A small encoder-decoder audio transcriber, trained from scratch: 5.19M parameters.
Rows from block 3 of the text decoder, named by matrix and row number. Rows with one number belong to one attention dimension. Each number is 128 + 24 x the weight over its row's rms, rounded and kept within 0 to 255. All counts start at 0. After the name is the row's rms in percent of the matrix's.
# q: attention query, key and value (stacked) (decoder.blocks.3.attn.qkv.weight, 576x192, the q third), inputs 117-155
# k: attention query, key and value (stacked) (decoder.blocks.3.attn.qkv.weight, 576x192, the k third), inputs 117-155
q.67 123 [123 136 117 111 135 131 139 103 107 110 122 124 122 129 124 177 150  83 158 153 130 110 105 144 112 119 136 121 141 142 138 185 139  98 152 166  96 130 152]
k.67 113 [166 150 136 114 140  94  85 139 105 109 159  84 138 121 128 114 114 146 168  97 136  88 129 156 170 127 127  88  99 119  94 145  92 116 132 124  68 111 129]
q.68 128 [149 142 173 159 137 128  86 171 125 137 128 129 133 110 109  84  88 124  83 110 116 121 175 138 138 138 110 135 130  91 110 107 133 166  96  87 143 123 111]
k.68 122 [103  87 123 139 118 133 164 125 157 132 150 169 106 135 122 149 126 137 114 141 134 131 133 117 115 154  79 183 124 104 135 107 138 106  85 100 155 114 120]
q.69 116 [128 113 105  93 107 152 129  96 104 110 129 146 129 159 130  79 106 148 119 136 174 143 165 122 150 127  97 206 134 125 128 105 146 156 130 123  89  87 125]
k.69 112 [102 128 140 104 108 120 140  57 113 140 162 132 115 164 172 110 121 121 123 102 115 126 140  85 111 103 117 112 146 107 129 123 130 134 153 106 153 114  98]
q.70 116 [124 150 105 143 169 152  92 153  95 140 121 123 131 116 110 140 148 133 134 107  93 112 103 213 157 127 141 106 132 128 162 190 108 149 155 146  97 119 132]
k.70 117 [127 101 128 118 150  98 145 163 177 136 150 131 128 150 147 151 102 149 118 104 109  90 115 209 139 113 156 153 148 125 157 125 138 135 101 102  63 118 158]
q.71 127 [173 128  96 137 178 118 139 161  88 103 107 161 126 128 151 132 198 138 107 141 126 128 118 176 117 127 141 137 123 126 114 137 140 126 115 129 157 107  62]
k.71 114 [121 136  94  85 132  98  97 137 127 118 137 121 112 136 121 123  95 132 129 110 131  93 134 132 115 104 126  92 166 127 142 139  60 158 114 127  94  96 120]
q.72 124 [107 115 126 127 138 186  98 101 104 120 155 119 146 123 122 140 107 130 127 174 141 150 159 102 125 120 161 169 112 114 149  71 117 140 120 121 150 102 108]
k.72 120 [131 139  90 123 105 127 134 101  98 173 191 164  78 146 142 127 103 136 121 129 152  97 119 106 121 131 129 140 117 154 111 108 124 109 181 136 156 181  89]
q.73 107 [125 187 126 123 156 128  98 173  95  97 114 107 111  81 174 108 127 150 142  92 175 127 153 135  97 132  66 137 115 107 129 111 150 139 130 122 142 142 104]
k.73 114 [164 102  84 128 144 128 123 167 172 136 121  87 129 105 107 139 134 153  88 150 118 129 152 107  75 122 132 214 102 104 140 118 150 126 101 134 130  89 185]
q.74 115 [108 129 159 144 135 119  98 178 148 137 125 117 120  93 119 140 105 126 123 105  90 124 104 189 155  83 146  69 118 138 112 151 121 125 123 130  79 121 136]
k.74 114 [123  80 160 144 155  94 107 144 168 124 115 138  96 123 126 127 137 130 131 139 143  79 105 185 137 119 151 122 151 101 112 112 130 104  92 108  96 120 124]
q.75 119 [ 94 114 127 145 169 107 155 127 119 123 105 138 165 138 127 128 160 105 151 137 118 136 140 183 113 168 133 153 136 159 172 148 128 131 102 152 124  81  84]
k.75 118 [ 80 145 123 111  96 139 131 138  96 103 143 140 127 122 131 120  74 131  99  77  90 133 162 124 131 129 161 160 169  96 123 138 108 159 113 107 100 108 138]
q.76 129 [143 139  85 121  76 133 141  69 112  98 149 164 126 106 125 124 153 116 142 170 150 162 138  88 124 115  90 129 121 117 160 119 161 131 105 131 144 114 108]
k.76 120 [125 155 147 113 145 113 136  94  78 133 131 122 103 114 151 100 131  95 122 120  85 143 115 122 134 122 159 125 134 125 119 153 101 153 129 145 165 120  93]
q.77 110 [133 112 105 120  88 152  86 120 126 106 133 165 136 117 139  99 178 103 125 121  64 110 104 116 131 105 114 142 131 109 114 117 117 108 133 110  94 165 122]
k.77 105 [126 143 125 135 147 123 119 177 109 139 154 168  93 128 106  97 125  93 111 172 113  74 136 110 165 154 151 143 126 129 156 104 138 126 161  74 152 124 112]
q.78 126 [130 153 162 162 139 119 143 149 111  72 131  78 126 147  97 115 135 156 122 122 129 127 137 186 154 114 140 104 139 122 118 171 120 119 151 133 130 133 129]
k.78 122 [148 133 143 142 173 113 125 165 197 152 121 109 104 164 131 132  90 126 140 109 104 104 160 165 119 151 130 118 132 115 122 167 125 114 116 130  87 141 135]
q.79 114 [155 110 143 117 135 124 144 181 116  79 133 155 108 104 108  78 135 130  87 166 151 116 199 117  81 108 127  99 114 135  50  98 137 133 107 137 193 123 140]
k.79 114 [145 149 115  87 156 141 142  82 151 107  82 109 138 116 100 129 133 175 133 124 204 116 110  82  81 142  98 162 101 119 125 123  98 124 126 122 178 103 132]
q.80 109 [112 124  94 122 127 145 101  94  77  92 166 141 162 157 142 123 168 149 156 194 132 125 144  95 106 144 130 171 118 126 144 137 154 155 132 142 151 119 107]
k.80 114 [126 174  93  92 167 129 168 115  84 136 136 134 128 126 119 149 119 116 140 125 153  81 138 125  97 120 139 142 107 128 102 144 110 127 146 148 141 123  95]
q.81 107 [154 104 115 146 132 129  83 132 130 126 147 169 171 136 146 141 175 128  90 102  84 127 115 156 179 136 121 126 113  96 172 169  82 129 128 120 119 160 127]
k.81 113 [141 111 139  96 149  80 138 160 131 122 165 162 102 142 171 121 120  89 141 141  81 104 140 196 187 147 172 141 144 110 111 135 169 134  95 118 126 121 153]
q.82 110 [ 96 147 127 107 172 100 141 138 118 136 127 100 132 120 140 166 112 121 203 138 142 103 126 135 104 123 144 113 183 123 124 128 149  94 146 117 126 125 112]
k.82 100 [133 115 119 164 127  97 129 142 153  89 126  62 126 116 113 161 134 123 104  90 156 159 101 131 103 115  71  55 111 113 133 146  91 136 122 159 120 141 107]
q.83 121 [111 132 140 152 142 120 121 163 111 144 135  62 111 128 131 155 118 135 113  85 113 107 134 117 136  91 150 121 145 110  95 149 112 133 165 147  77 129  94]
k.83 111 [109 108 120 185 172 101 110 175 169 109 137  63 137 147 100 151 125 114 117 124 133 127 131 178 126 121 157 116 111 111 149 149  91 119 131 154 107 115 134]
q.84 109 [121 159 145 158 126 146 119 114 119 125 172 102 152 137 105 119 127 108 139  92 112 156 110 142 174 120  89 145  88 112 206 148 151 133 101 119 115 134 121]
k.84 113 [113 143 129 160 126  64 148 188 140 116 185  87  99 152 149 127 125 139 135 129  97  92 129 142 162 158 173 131 157 124  98 114 148  88 117 147 160 138 148]
q.85 114 [106 133 169 127 139 119 114 146 162 125 164 137 114 128  94 118 131 126 130  93 105 115 107 155 146  97 125 119 133 133 152 169  84 132 134 125  31 123 108]
k.85 120 [119 123 149 181 125  60 104 137 175 129 145  86 114 159 139 111 109  78 121 127 100 122 145 214 151 122 172 111 132 129 151 105 139 109 106 145 123 145 141]
q.86 104 [117  92 137 115 135 135 125 134  81 144 135 144 163 117  99 127 146 132  99 165 110 118 152  97 156 137 159 198 125 139  84 117 118 124 103 130 195 131 127]
k.86 109 [147 133 111 109 177 159 150  95 100 103 162 142 125 128 133 108 134 165 126 103 127  68 134  98 150 107 138 203 115 119 131 111 110 114 124 143 158 139 140]
q.87 117 [109 153 114 136 150 110 159 125 102 102 119 127 140 153 154 132 163  97 187 131 145 109  93 151 102 129 103 119 104 141 101 118 141 106 137 171 139 131 119]
k.87 107 [125 146 132 139 110 108 142 107  96 112  92 103 151 117 120 118 132 130 125 141 131 166 101 131 130 134 130  98 131 146 129 190  83 147 139 131 113 130  90]
q.88 123 [125 142  99 127 144 110 140 157 135 107 140 172 125 110 126 134 130 109 166 100  94 136  82 140 108 112  99  88 124 143 130 182 124 133 120 156  78 125 115]
k.88 119 [151 162 133 137 105 107 115 200 137 120 126  76 124 125 121 163 112 108 117 135  95 140 131 184 179 123 140  91 127 118 140 168 109 102 124 118  73 127 152]
q.89 114 [133 101 167 130 131  96  89 152 133 113 121 132 107 125 136 125 110 145 103 115 141 134 132 125 193 120 128 117 128 106 104 116 108 143 104 105 142 146 110]
k.89 108 [120 165 108 111 138 109 130 132 177 134 145 145 113 142 137 126 134 137 131 164 118 124 159 110 118 131 131 145 127 134 109  91 155 129  96 127 160  94 127]
q.90 115 [147 131 116 139  72 123  91 128 129 132 131 146 138 107 138 124 126 164 119 112 114 142 136 118 177 169  98 162 112 102 151 130 127 165  94 106 128 101 132]
k.90 109 [139 122 125 136  94 105 137 160 114 134 124 196  75 145 167 110 113 142  83 167  84 131 108  88 171 108 163 144 160 143 132  94 189 136 114 109 116 107 119]
q.91 106 [111  99 106 127 136 149  98  47 118 116 173 154 149 144 128 105 114 144 120 112  87 130 123 117 161 110 162 169 154 143 159 114  95 160 163 126 130 149 102]
k.91 109 [139 156 104 159 158  69 136 124 142 157 157 138 101 141 110 123 121  80 113 166  63  85 150 147 168 123 139 126 124 168 161 116 158 122 140 129 104 132 109]
q.92 098 [140 113  49 106 156 132 123 169 131 124 117 157 103 141 165 111 137 133 157 116 126 102 121 128 146  97 160 104 129 139 151 152 172 126 161 112 121 140 134]
k.92 103 [143 138  95 127 126 133 110 158 156 120 157 120 153 116  94 139 129 121 100  93 110 106 124 128 133 138 132 107 121 108 151 144  86 120 159 126  89 106 171]
q.93 114 [158 128 149 146 129 125 131 170 121 125 112 154 150  90 154 139 140 121  87 128 110 153 135 161 101 150  97 135 126  87  71 112 137 157  89 106 147 126 113]
k.93 109 [127 155 138 135 104 158 118 129 108 134 123 172 135 120 159 112 100 151 106 129 122 134 138  84  93 136 106 205 145 113 124 107 130 126 100 124 171 133 146]
q.94 112 [106 109 102 140 154 129 126 115 128 130 161 145 151 130 138 138 139 108 202 174  95 101  81 171 113 102 141 108 147 131 189 148 125 132 166 124 116 117  94]
k.94 104 [112 172 109 150 128  85 127 145 123 128 157 108  66 128 106 164 101 107 127 127 110 104 104 140 168 114  95  91 115 105 143 141 117 139 174 116 102 106 129]
q.95 117 [124 106 112 102 110 124 125 122 149 148  92 121 127 151 157 121 112  87 114 115 130 148 153 127 169 128 153 133 136 104 151 105 108 128 122 140 147 149 151]
k.95 115 [109 107 165 148 139 169 125  99  79 137 123 154 174 115 142 117 108 133 140 174 132 123 131 102 106 155 149 175 114 154 120 107 117 147 136 119 149 115 108]
q.96 106 [ 89 125 106 132  96 146 136 103 130 142 124 141  96 141 156 125 127 152 131 157 116 165 185 106  95 155 123 139 114 115 138 107 156  69  98 149 173 129 124]
k.96 105 [163 176  83 115 139 140 125 116 111 139 158 151 143 127 173  90 165 154 123 122 117 131 102 133 129 134 128 181 117 132 131 157  71 131 159 100 123 118 112]
q.97 121 [174 153 103 144  89 121 168  64 151 143 176 115 120 122 154 142 138 119 127 155  90 104 139  98 133 141 110 128  91 101 119 121 121 187 116  79 123 121 109]
k.97 103 [ 98 170 137 117 164 106 125 120 132 118 107 123 145  64 144 139  89 116 151 104 131 120 139 157 112 123 121  80 117 155 134 212  72 151 107 141  85  95 126]
q.98 108 [115  81 166 118 153 138  98 159 144  79 131 147 100  90  80 119 157 112 153 123 119  86 103 134 166 134 167 119 151 209 183 117 126 140 159 146 108 115 101]
k.98 104 [139  89 149 116 133 108 121 139  99 150 126 150 132 136 134 148 121 161 121 140 125 141 130 138 126  99 120  88 145 149 103  73 180 115 141 126 166 132 104]
q.99 103 [122 102 120 137 127 154 137  99 152 141 126 126 113 135  99 131 146 119 125 169 102 144 143 142 154 131 124 140 157 126 126 128  98 157 117  81  86 129 121]
k.99 106 [116 191 162 162 132 120 107 141 129 132 152  98 172 105 114 146 123 121 118 123 138 149 151 161 126 188 134 114 142 109 112 159 128 165 146 127 122 109 116]
q.100 119 [148 126 147 115 131 153 172 100 138 132 176 129 137 140 140  97 107 125  89 121 140 127 147 154 130 112 135 146 144  77 103 136 131 132 156  74 128 172 134]
k.100 101 [124 151 113 150 129  90 123 109 112 138 124  76 125 126 145 157 146 135 122 150 145 117 162 132 104 136 152  79 114  94 116 128  80 125 112 184 132 138 107]
q.101 111 [127  91 133 172 110 101  88  86 167 117 170 108 100 137 105 124 133 151 126  85 115 135  85 192 117 118 118 117 144  88 137 130 115 124 141 126 116 143 124]
k.101 109 [112 131 120 129 169 161 130 109 115 130 112  67 141 138 128 128 142  97 132 113 125 143 127 122 141  86 148 114 137  81 140 160 147 119 103 127 108  87 127]
q.102 109 [122 131 190 121 129 109 175 146 109 162 135 143 120 120 111 138 152 135 129 122 128 123  85 136 167 151 147 107 144 119 133 156 122 177 163 110 126 109 140]
k.102 108 [ 80 138 150 170 133 105 105 141 163 112 101 137 114 172 106 105 122 139 111 112 120  97 170 177 126 149 122  88 147 115  96 144 125 155  77 150  96 136 150]
q.103 102 [124 160 128 140  95 128 128 160 130 124  94 122 150 182 149 178 119 130 114 129 158  66 110 124 102 125 111 108 121 167 128 103 133 138  99 141 126 170 143]
k.103 099 [ 99 136 120 137 123 161 124 138 133 120 157 145 123 148 123 114 140 131 161 114 105 107  78 111 115  97  88 113 109 134 150 168 109 139 156 114  82  88 139]
q.104 094 [128 135 122 118 144 164 126 121 104 110 134 113 157 147 118 179 109 132 167 151  76 118 140 136 107 112 105 110 132 135 173 121 102 140 144 104  76 138 108]
k.104 096 [125 203 151 138 168 105  94  94 140 180 142  97 122 111  92 175 107 111 145 111 135 142 115 150 161 172  82  94  75 107 136 122 127 136 152 156 131 105 159]
q.105 118 [159 153 124 135  97 130 155 114 120 132 174 116 147 144 139 129 105 124 141 153 109 128 150 116 122 122  91 106 147  93 123 121 140 116 124 104 123 123 106]
k.105 112 [101 172 119 126 151 118 144 151 136 126 125 114 156 113 122 159 135 146 143 120 131 139  94 119 158 149 105 123 108 105 161 210 111 145 152 127  86 149 144]
q.106 100 [113 110 131 149 126 120 157  85 167 116 128  93 103 121 156 123 134 137 162 147 110 131 179 120 182 140 127 121 156  85  58 116 155 133 108 107 145 156 109]
k.106 098 [132 132 128 129 115  89 104 135 125 125  89 119 111  78 168 125 129 151 129 149 146 120 133 123 115 145  86  87 113  90  78 151  92 133 105 111 165 139 105]
q.107 100 [127 149 128 110 144 122 138 152 109 162  94 158 156 122  84 113 126 117 141  86 131 113  79 155 125 124 169 104 110 148 118  97 136 137  90 180 104 149 136]
k.107 104 [104  82 106 170 139 123 163 113 143 102 127 205 132 111 151 102 125 108 132 129 134 138 102  91 148 116 131 141 171 132 108  59 146 117 123 133 182 126 155]
q.108 100 [136 155 127 174 146 120  94 107 133 125 145 110 152 143  94 156  96 111 164 138 164 110 107 110 131 116 113 132 127  82 125 154 126 113 161  99 119  95 107]
k.108 100 [116 166 111 110 115 105 128 110 106 125 113 106 123 150  94 118 145 103 131 118  87 163  89 159 187  93 145 139  90 125 122 187 114 138 149 144  77 122 148]
q.109 121 [145  68 162 106 152 129 127 124 132 157 123 167 117 106  76  73 129 131 124 137 137 136  97 149 146 148 152 136 138 139 133 133  79 138 121 132 141 108 140]
k.109 115 [126  85 110 117 134 154 139 143  93 154  92 153 149 140  96 126 148 150 123 157 131 135 167 108  94 116 153 158 146 136 120  56 167 109 116 123 170 122 158]
q.110 111 [118 117 128 145 129 127  95 163 113 141 125 142 114 105 107 132 109  96 131 131 151 131 119 135 160 103 132 138 145 188 135 143 133 159 135 135 130 137 130]
k.110 107 [155  89 109 102 114 147 113  88 164 140 154 163 115 141 101 144 121 151 102 167 112 108 137 101 112 105 115 120 132 144 140 104 163 111 174 127 155 153 156]
q.111 102 [151 145 115 133 164 117  89 145 103 125 177 125 165 135 145 119 133 128 163 148 146 165 125 119 104 137 114 124 108  82 150 164  88 140 192 128 127  98 111]
k.111 110 [142 173 106 155 119 112 119 138 143 142 103 101  94  96 126 154 128 107 130 122 115 128 148 173 169  78 152 124  77 115 127 167 113 131 134 131  83 118 103]
q.112 102 [160 111 142 111 173  89 118 133 115 117 137 105 115 142 158 176 149 153 109 135 191 146 109 153 132 149 144 170  97 139 153 105 144 130 128 152 123 117 152]
k.112 097 [ 97  91 123 114 147 167 135 114 109 124 151 168 115 167  96 132 130 127  91 150 122 125 143 103 139 127 118 139 127 170 126 107 154 152  89 115 139  91 153]
q.113 121 [117 129 132 139 170 136 106 161 107 134 136 102 158 103 104 150 154 118 133 162 167 144 116 144 151 101 148 117 102 114 133 112 130 165 177 129  71  88 101]
k.113 128 [160 104 163 140 161 102 130 141 143 143 148  84 103 124 123 158 113 111 120 109 100 128 149 141 160 120 131 102 145 113 123  98 153 158 119 128 103 162 150]
q.114 110 [153 115 138  93 144 132 179 124 168 140 122 129 149 141  91  77 147 140  96 121 102  96  77 124 161 147 109 133 190 136 159 153 141 178 149  91 141 167 131]
k.114 110 [153 106 129 163 115 122 142 123 140 154 131 145 142 128 121 125 146 147 102 158 136 151 148 126  65 116 112  94 166 112 161  99 112 139  72 120 138  93 152]
q.115 100 [ 96 134 113 139 145 121 137 176  90 168  75 169 103 137  97 101 103 102 127 105 155 125 124 119 171 135 147 146 141 143 135 114 146 132 136 147  81 124 134]
k.115 104 [112 118  79 171 126 180 135 118 126 103 143 139 134  94 124 136 121 130 101 121 121 122 117 100 118 137  91 125 159  94 115  82 153  90 120 112 177 138 134]
q.116 111 [126 145 133 135 108 103 112 168  98 122 118  84 162 122 171 146  87 107 127 121 177 171 165 129  94 100 125 131 121 120  89 117 150  98  98 136 148 122 171]
k.116 110 [117 129  98 109  79 117 102  92 112  96 150 117  83 135 141 176 157  79 161 147 135 108 140 121 146 113  99 148 131 115 120  94 128 108 121 107 145 159  97]
q.117 095 [152 143 130 144  97  78 160 122 169 111 151 141 114 116 107 136 121 128 150 130 114 129 130  88 207 107 162 119 148 152 143 155 117 139 169 151  78 147 155]
k.117 094 [125 122 127 148 158 136 131 164 172 139 107 145 148 105 125 156 138 151 105 142 116 121 124 138 171 112 145  74 119 131 105 143 125 110 118 136  35 125 123]
q.118 113 [131 122 108 144 131 102 104 141  96 129 124 132  93  93 105 107 113 125 165  84  89 108 135 134 143 134 160 144 150 197 123 140 123 101 111 197 127  79 128]
k.118 106 [111  75 140 140 190 148 136 118 132 138 111 152 118 122 128 105 147 113 137 120 116  94  95 139 178 114 118 168 145 120 114 105 135 153 126 140 124 141 139]
q.119 120 [123 146  92 174 117 149 154  79 143 151 165 105 131 117 146 117 129 147 131 123 143 153 146  91  88 127 123 117 134  83 128 106 128 105 159 113 141 119 136]
k.119 104 [153 154 119 115 107 109 123 142 137 118  88 116 121 129 108 139 116 116 109 117 130  99  78 152 132 139 126  99  92 155 125 144  71 144 131 141  48 133 137]
q.120 111 [148 103 174 119 120 128 126 133 120 137 102 133 132 140 108 123 139 112 155 117 113  62 109 135 178 117 157 124 155 184 138 154 146 136 141 142  75 149 119]
k.120 106 [ 86  99 182 132 174 107 128 165 139 153 135 121 130 176  91 110 115 142 139 136 136 128 114 110 110 134  99  91 111 148 145 119 143 119 130 136 159 120 125]
q.121 105 [106 152 107 152 164 162 154  86 125 133 167 137 114 119 146 118 117  70 140 106 106 192 178 118 129 131 128  83 122  56 102 135 142 120 161 118 107 114 105]
k.121 105 [142 123 126 153 118  99 140 142 155 146 103 126 125  91 142 145  76 133 136 128 177 101 121 145 138 178 140 100 149 109 145 163 122 120 160 101  91 166  83]
q.122 097 [116 136 140  86 178 154 133 191 134 119 107 141 184 133  98 141 136  93 108 134 163 102 144 121 146 131 108 129 125 161 123 134 158 104 147 120 109 133 123]
k.122 106 [111 108 134 130 131 108 142 123 133 139 166 136 117 131 154 137 169 118 108 149 108 134 127 133 107 115  90 136 131 125 116  67 142 116 119  98 165 171 138]
q.123 100 [ 77 137 103 113 132 128 129 153 144 126 107 113 116 146 120 120 123  91 145  84  84 118 130 120 154  95 164 162 162 161 126 103 148 110 125 144 106 134 104]
k.123 098 [156 137 159  99 101 122 147 102 139 121 113 141 138 142 150 125 143 154 124 117  74 118 110 130 111 130  89 116 128 108 134  72 163 117 143 107 156 143 118]
q.124 100 [128 161 124 147 136 133 117 111 126 108 114 140 132  98 121 169 128 112 118 119 107  97 101 144 130 132 141 118 134 150 154 131 137 113 162 164  48 136 119]
k.124 099 [106 124 160 119 143 118 106 151 141 123 114 112 106 158  66 108 143 102 152  74 124 103  82 137 146 101 136 134  93 170 123 152 125 125 162 122  44 146 156]
q.125 108 [162 150 148 139 105 174 158 112 110 134 113 128 156 117 136 120 144 174  96 156 171 128 159  94 110 145  99 153 131  95 112  88 130 138 102  87 151 156 161]
k.125 103 [138 142 101 140 133 158 130 130 121 115 156 121 113 129 115 148 108 130 146 157 156 102 137 117 105 129 134  82 100 132 137 128  77 125 106 120 177 133  81]
q.126 108 [127  77 124  98 147 144 122 136 118 129 152 122 116 123 118 100 137  95 132 156  97 158 141 159 146 136 106 134 126 143 119 122 143 156 129 100 130 136 114]
k.126 105 [139 121 141 139 144 134 102 120  97 161 137  91 138 102 134 137 146 160 122 131 116 127 150 133 131 135 126 117 167 129 132  77 133 129 109 110 179 134 147]
q.127 112 [127 133 104 114 125 126 141  83 124 108 119 110 142  98 139 101 133 115 122 148 105 128 161 124 131 138 134 119 166  83 122 112 121 113 108 109 157 131 146]
k.127 094 [148 154 126 171 105 107 101 144 122 100 109  91 117 107 112 114 107 131 178 135 126 149 100 139 144 133 129  66 129  90 153 181  74 166 130 131 115 136 115]
q.128 109 [107 140 131  99  73 103  98 128 134 111 144 205 124 123 131 132 161 142 125 119 135 134 119  92 110 146  99 142 180 139 107 123  99 177  91  84 137 103 126]
k.128 102 [122 128 126 158 137 124 143 100 143  96 147 133 139 103 157 132 137 128 145 106 177 115  98 122 130 110 122 130 139  97 129 179  70 170 151 140 134 133 112]
q.129 103 [112 154 155 161 168  80 105 145 123  79 127 124 140 141 117 131 182 107 121 104 107 109  84 191 164 115 110 130 133 133 178 145 131 136 159 148 101 109  71]
k.129 107 [114 129 159 142 121 140 133 130 134 123 139 100 168 121 120 153  97 137 120  95 112  94 132 145 133 149 143 106  98 117 125 176 128 143 123 130  91 136 103]
q.130 104 [130 134 122 109 116 117 117 105 115 126 135 176  94 109 122 120 131 118 121 170 139 109  78 119 143 154 102 152 135 160 128 111 120 138 108 129 155 129 105]
k.130 102 [121 146 114 153 117 145 143 106  90  97 191 147 154  97 161 109 131 118 125 105 150 140  94 124 135 123 126 141 143 129 147 197  62 166 166 118 113 141  73]
q.131 099 [145 121 125 117 116 111 148 132 115 104 146 104  98 134 137 136  90 109 164 171 165 150 160 169 139 106 135 125 144 145 139 141 122 136 143 120  78 155 149]
k.131 105 [162 162 145  85  88 107 153 139  89 106 209  83 130 115 116  88 155 150 126 120 134 177 154 145 198  95 132 157 147 150 149 113 144 101 198 130 147 117 106]
q.132 107 [115 127 155 136 167 166 150 148 120 160 144 101 171 127 133 165 130 132 144 175 124  99 151 105  97 131 171 117 156 115 109 109 159  73 142 123 103 161 124]
k.132 107 [121 128 122  82 126 130 100 183 129 153 139 135 127 143 126 128 100 137 118 157 107 135 152 122 108 105 172 153 129 135  82 128 149  99 120 120 138 151 176]
q.133 107 [ 89 150 144 167 150 134  97 136 129 128 117 105 159  80 108 121 150 126 132 117 101 120 120 165 111  94 167 102 113 145 147 138 118 111 120 151 103 148 148]
k.133 112 [131  99 150 146 167 113 132 142 130 116 122 117 107 145 104 145 120 126 136 119  92 119 140 130 118 106 180 132 155 145  96  91 189 105 159 104 161  92 121]
q.134 098 [133 142 146 106 127 143 128  92 102  97  88 128 135 146 122 170 153 157 148 128 152 120  98 120 115 116 101 109 126 139 147 123 156 104 149 106 117 114 115]
k.134 102 [104 138 126 132  95  91 115  99 164 134 147 183 157 125  98 117 108 148 142 122 129 173 142 127 145 154 123  95 110 132 117 131  92 203 131 109 114  71 102]
q.135 112 [102 118 124 189 161 151 111 150 144 169 147 115 138 117  99 111 127 127 125 102  98 127 170 151 118 102 157 111 120 128 114 137 141 110 135 153 133 137  96]
k.135 109 [129  86 149 124 140 123 164 139 117 165 112 135 111 118 132 133  91 158  91 105  92 144 134 132 118 130 151 120 141 122 102  90 170  88 134 132 185 149 140]
q.136 101 [140 125 158 182 191 110  95 103 116 127 118 121 164 128 109 158 118 122 130 162  86 112 132 165  89  73 169 121 121 119 181 144  80 134 170 151 133 123 104]
k.136 101 [112 104 159 121 129 124 131 136 126 117 141  86 123 121 114 161  85 164 118  78 104 117 130 123 140  98 153 146 160 146 112 122 177 109 174 107  83 140 172]
q.137 110 [114 139 150 146 160  91  96 167 121  86 136 143 124 110  88 135 122 114 134  93 116  97 125 178 171 121 145 101 137 127 167 133 114 148 114 107  99 103  88]
k.137 108 [128 149 168 160 125 136 157 153 145 119 139  98 143  98 103 132 122 161 136  78 124 131 114 163 119  90 133 116 160 119 159 182 113 168 170 111  87 144 119]
q.138 089 [175 104 148 114  92  98 142 101 104  74 114 129 121  99 142 131 114 137 151 158  93 122 152 113 152 135 155 179 136 146 104 136 110 138 127 128 114  81 123]
k.138 091 [140 162 142 104 138 134 143 103 155  99 125 117 154 133 118 102 150 164 147 139 145 123 114 137 186 131 128  96 144 128 152 180 113 158 134 134  85 136 121]
q.139 103 [126 120 148 126  93 135 146 106 129 122 115 140 124 138 138  95  80 159 166 128 113 112 137 142 135 135 171 165 152 142 130 141 145 138 158 127 123 104 137]
k.139 097 [156 136 141 165 115  79 139 116 143 116  88 155 132 104 107 137 177  93 117 111 108 117 137 180 190 103 153 122 156 155 150 167 132 122 148  84  97 100 150]
q.140 104 [149 146 127 143 123 112 139 138 111 152 155 149 141 110 122 106 151 134 164 116 117 127 115 163 170 163 164 131 148 141 160 144  94 145 100 144 139 146 109]
k.140 101 [120 154 117 144 129 138 141 153 147 116 126  73 109 131 102 142 129  87 153 101 145 127 102 140 145 142 120  84 135 134 146 139 115 135 170 157  74 136  90]
q.141 103 [149 139  95 165 134 135 116 104 121 115 165 119 113 137 133 160 136 124 145 169 153 139 169 116 127 107 132 127 102  93 124 114  89 134  87 106 147 145 106]
k.141 109 [132 120  81 124 141 143 116  86 158 140 155 125  84 146 147 111 136 126 118 160 117 152 123  84 118 140 141 138  96 113 136 130 121 123 179 140 110 179  98]
q.142 090 [143  94 134 156 129 100 112 102 151 147 130 120 145 119  97 131 104  98 162 133 152 110 151 146 125 141 169 131 163 127 161 106 130 138 121 110 163 162 105]
k.142 096 [123 102 133  59 119 130 152  89 123 123 177 146 152 122 120 101 154 120  98  98 112 157  90 109 138  89  94 164 168  90 120 128 138 106 177 136 146 147 158]
q.143 102 [138 177 161  94 112 109 179 135 108 110 122 146 105 128  92 139 101 123 122 151  61 148 127 115 180 150 114 177 137 152  84 175 115 112 146 126  84  96 102]
k.143 105 [104 174 142 179 109 104 160 140 142  94  97  86 122  92  92 109 115 121 108  95 132 118 173 117 153 148 161 132 154 109 110 155 127 158 129 136  67  89 128]
q.144 097 [119 141  97 107 126  99 121 114 104 128 123 146 145 178  99 159 179 129 138 154 132 114 143  79 113 134 114 132 128 144 158 125 114 121 124 143 148 146  75]
k.144 102 [134 146 100 147 130 150 135 133 154 126 140 156 182  80 166 126 130 158  92 117 119 134  97 140  83 106 134 131 132 150 171 189 108 116 151 109 109 129 134]
q.145 101 [ 69 138  96 139 165 126  95 153 131 143 132 126 165  89 121 101 143 142 137 127  81 133 106 167 160 118 132 143 137  94 131 187  95 152 141 131 114 112 147]
k.145 105 [130  90 154 165 201 137  99 129 185 172 142 106 168 110 110 145 145 127 122 128 144  73 103 151 106 106 118 107 125 156 137 166 132 138 107 127 121 139 125]
q.146 100 [155 124 107  96 106 162 167  97 108 121 107 142 108 142 151 143 150 124 123 156 154 145  93 117 130 128 113 168  96 124  84 130 145 144 152 121 107 136 161]
k.146 093 [118 181 102 152 100 112 124 117  97 119 148 126 129 126 124 159  85 118 146 132 175 119 142 148 124 110 114 119 128 134 143 123 139 158 132 128 143 129  73]
q.147 100 [140 125 140 103 140  83 136 106 140  90 136 183 122 173 103 127 128 118 123 122 120 115  92  81 163 124  93 119 139 170 171 145  87 133 145 161 130 118  77]
k.147 103 [114 155 152  91 117  93 135 105 148 128 156  86 172  96 140 138 153 118 124 123 138 129 137 122 173 147 131  94 115 124 151 174  68 180 147 130 106 116 100]
q.148 110 [ 78 137 108 140 141 150 167 172 122 148 120 139 184 124 111 102 140 140 133 151 123 142 144  99  73 117 142 123 138 133 115 128 130 104  99 124 152 162 135]
k.148 113 [142 151 130 131 163 184 128 150 140 142 135 149 148 147 128 163 107 147 148 143 142  94 184  97 104 130 131 144 160 151 124 110 176 141 101 137 143 141 143]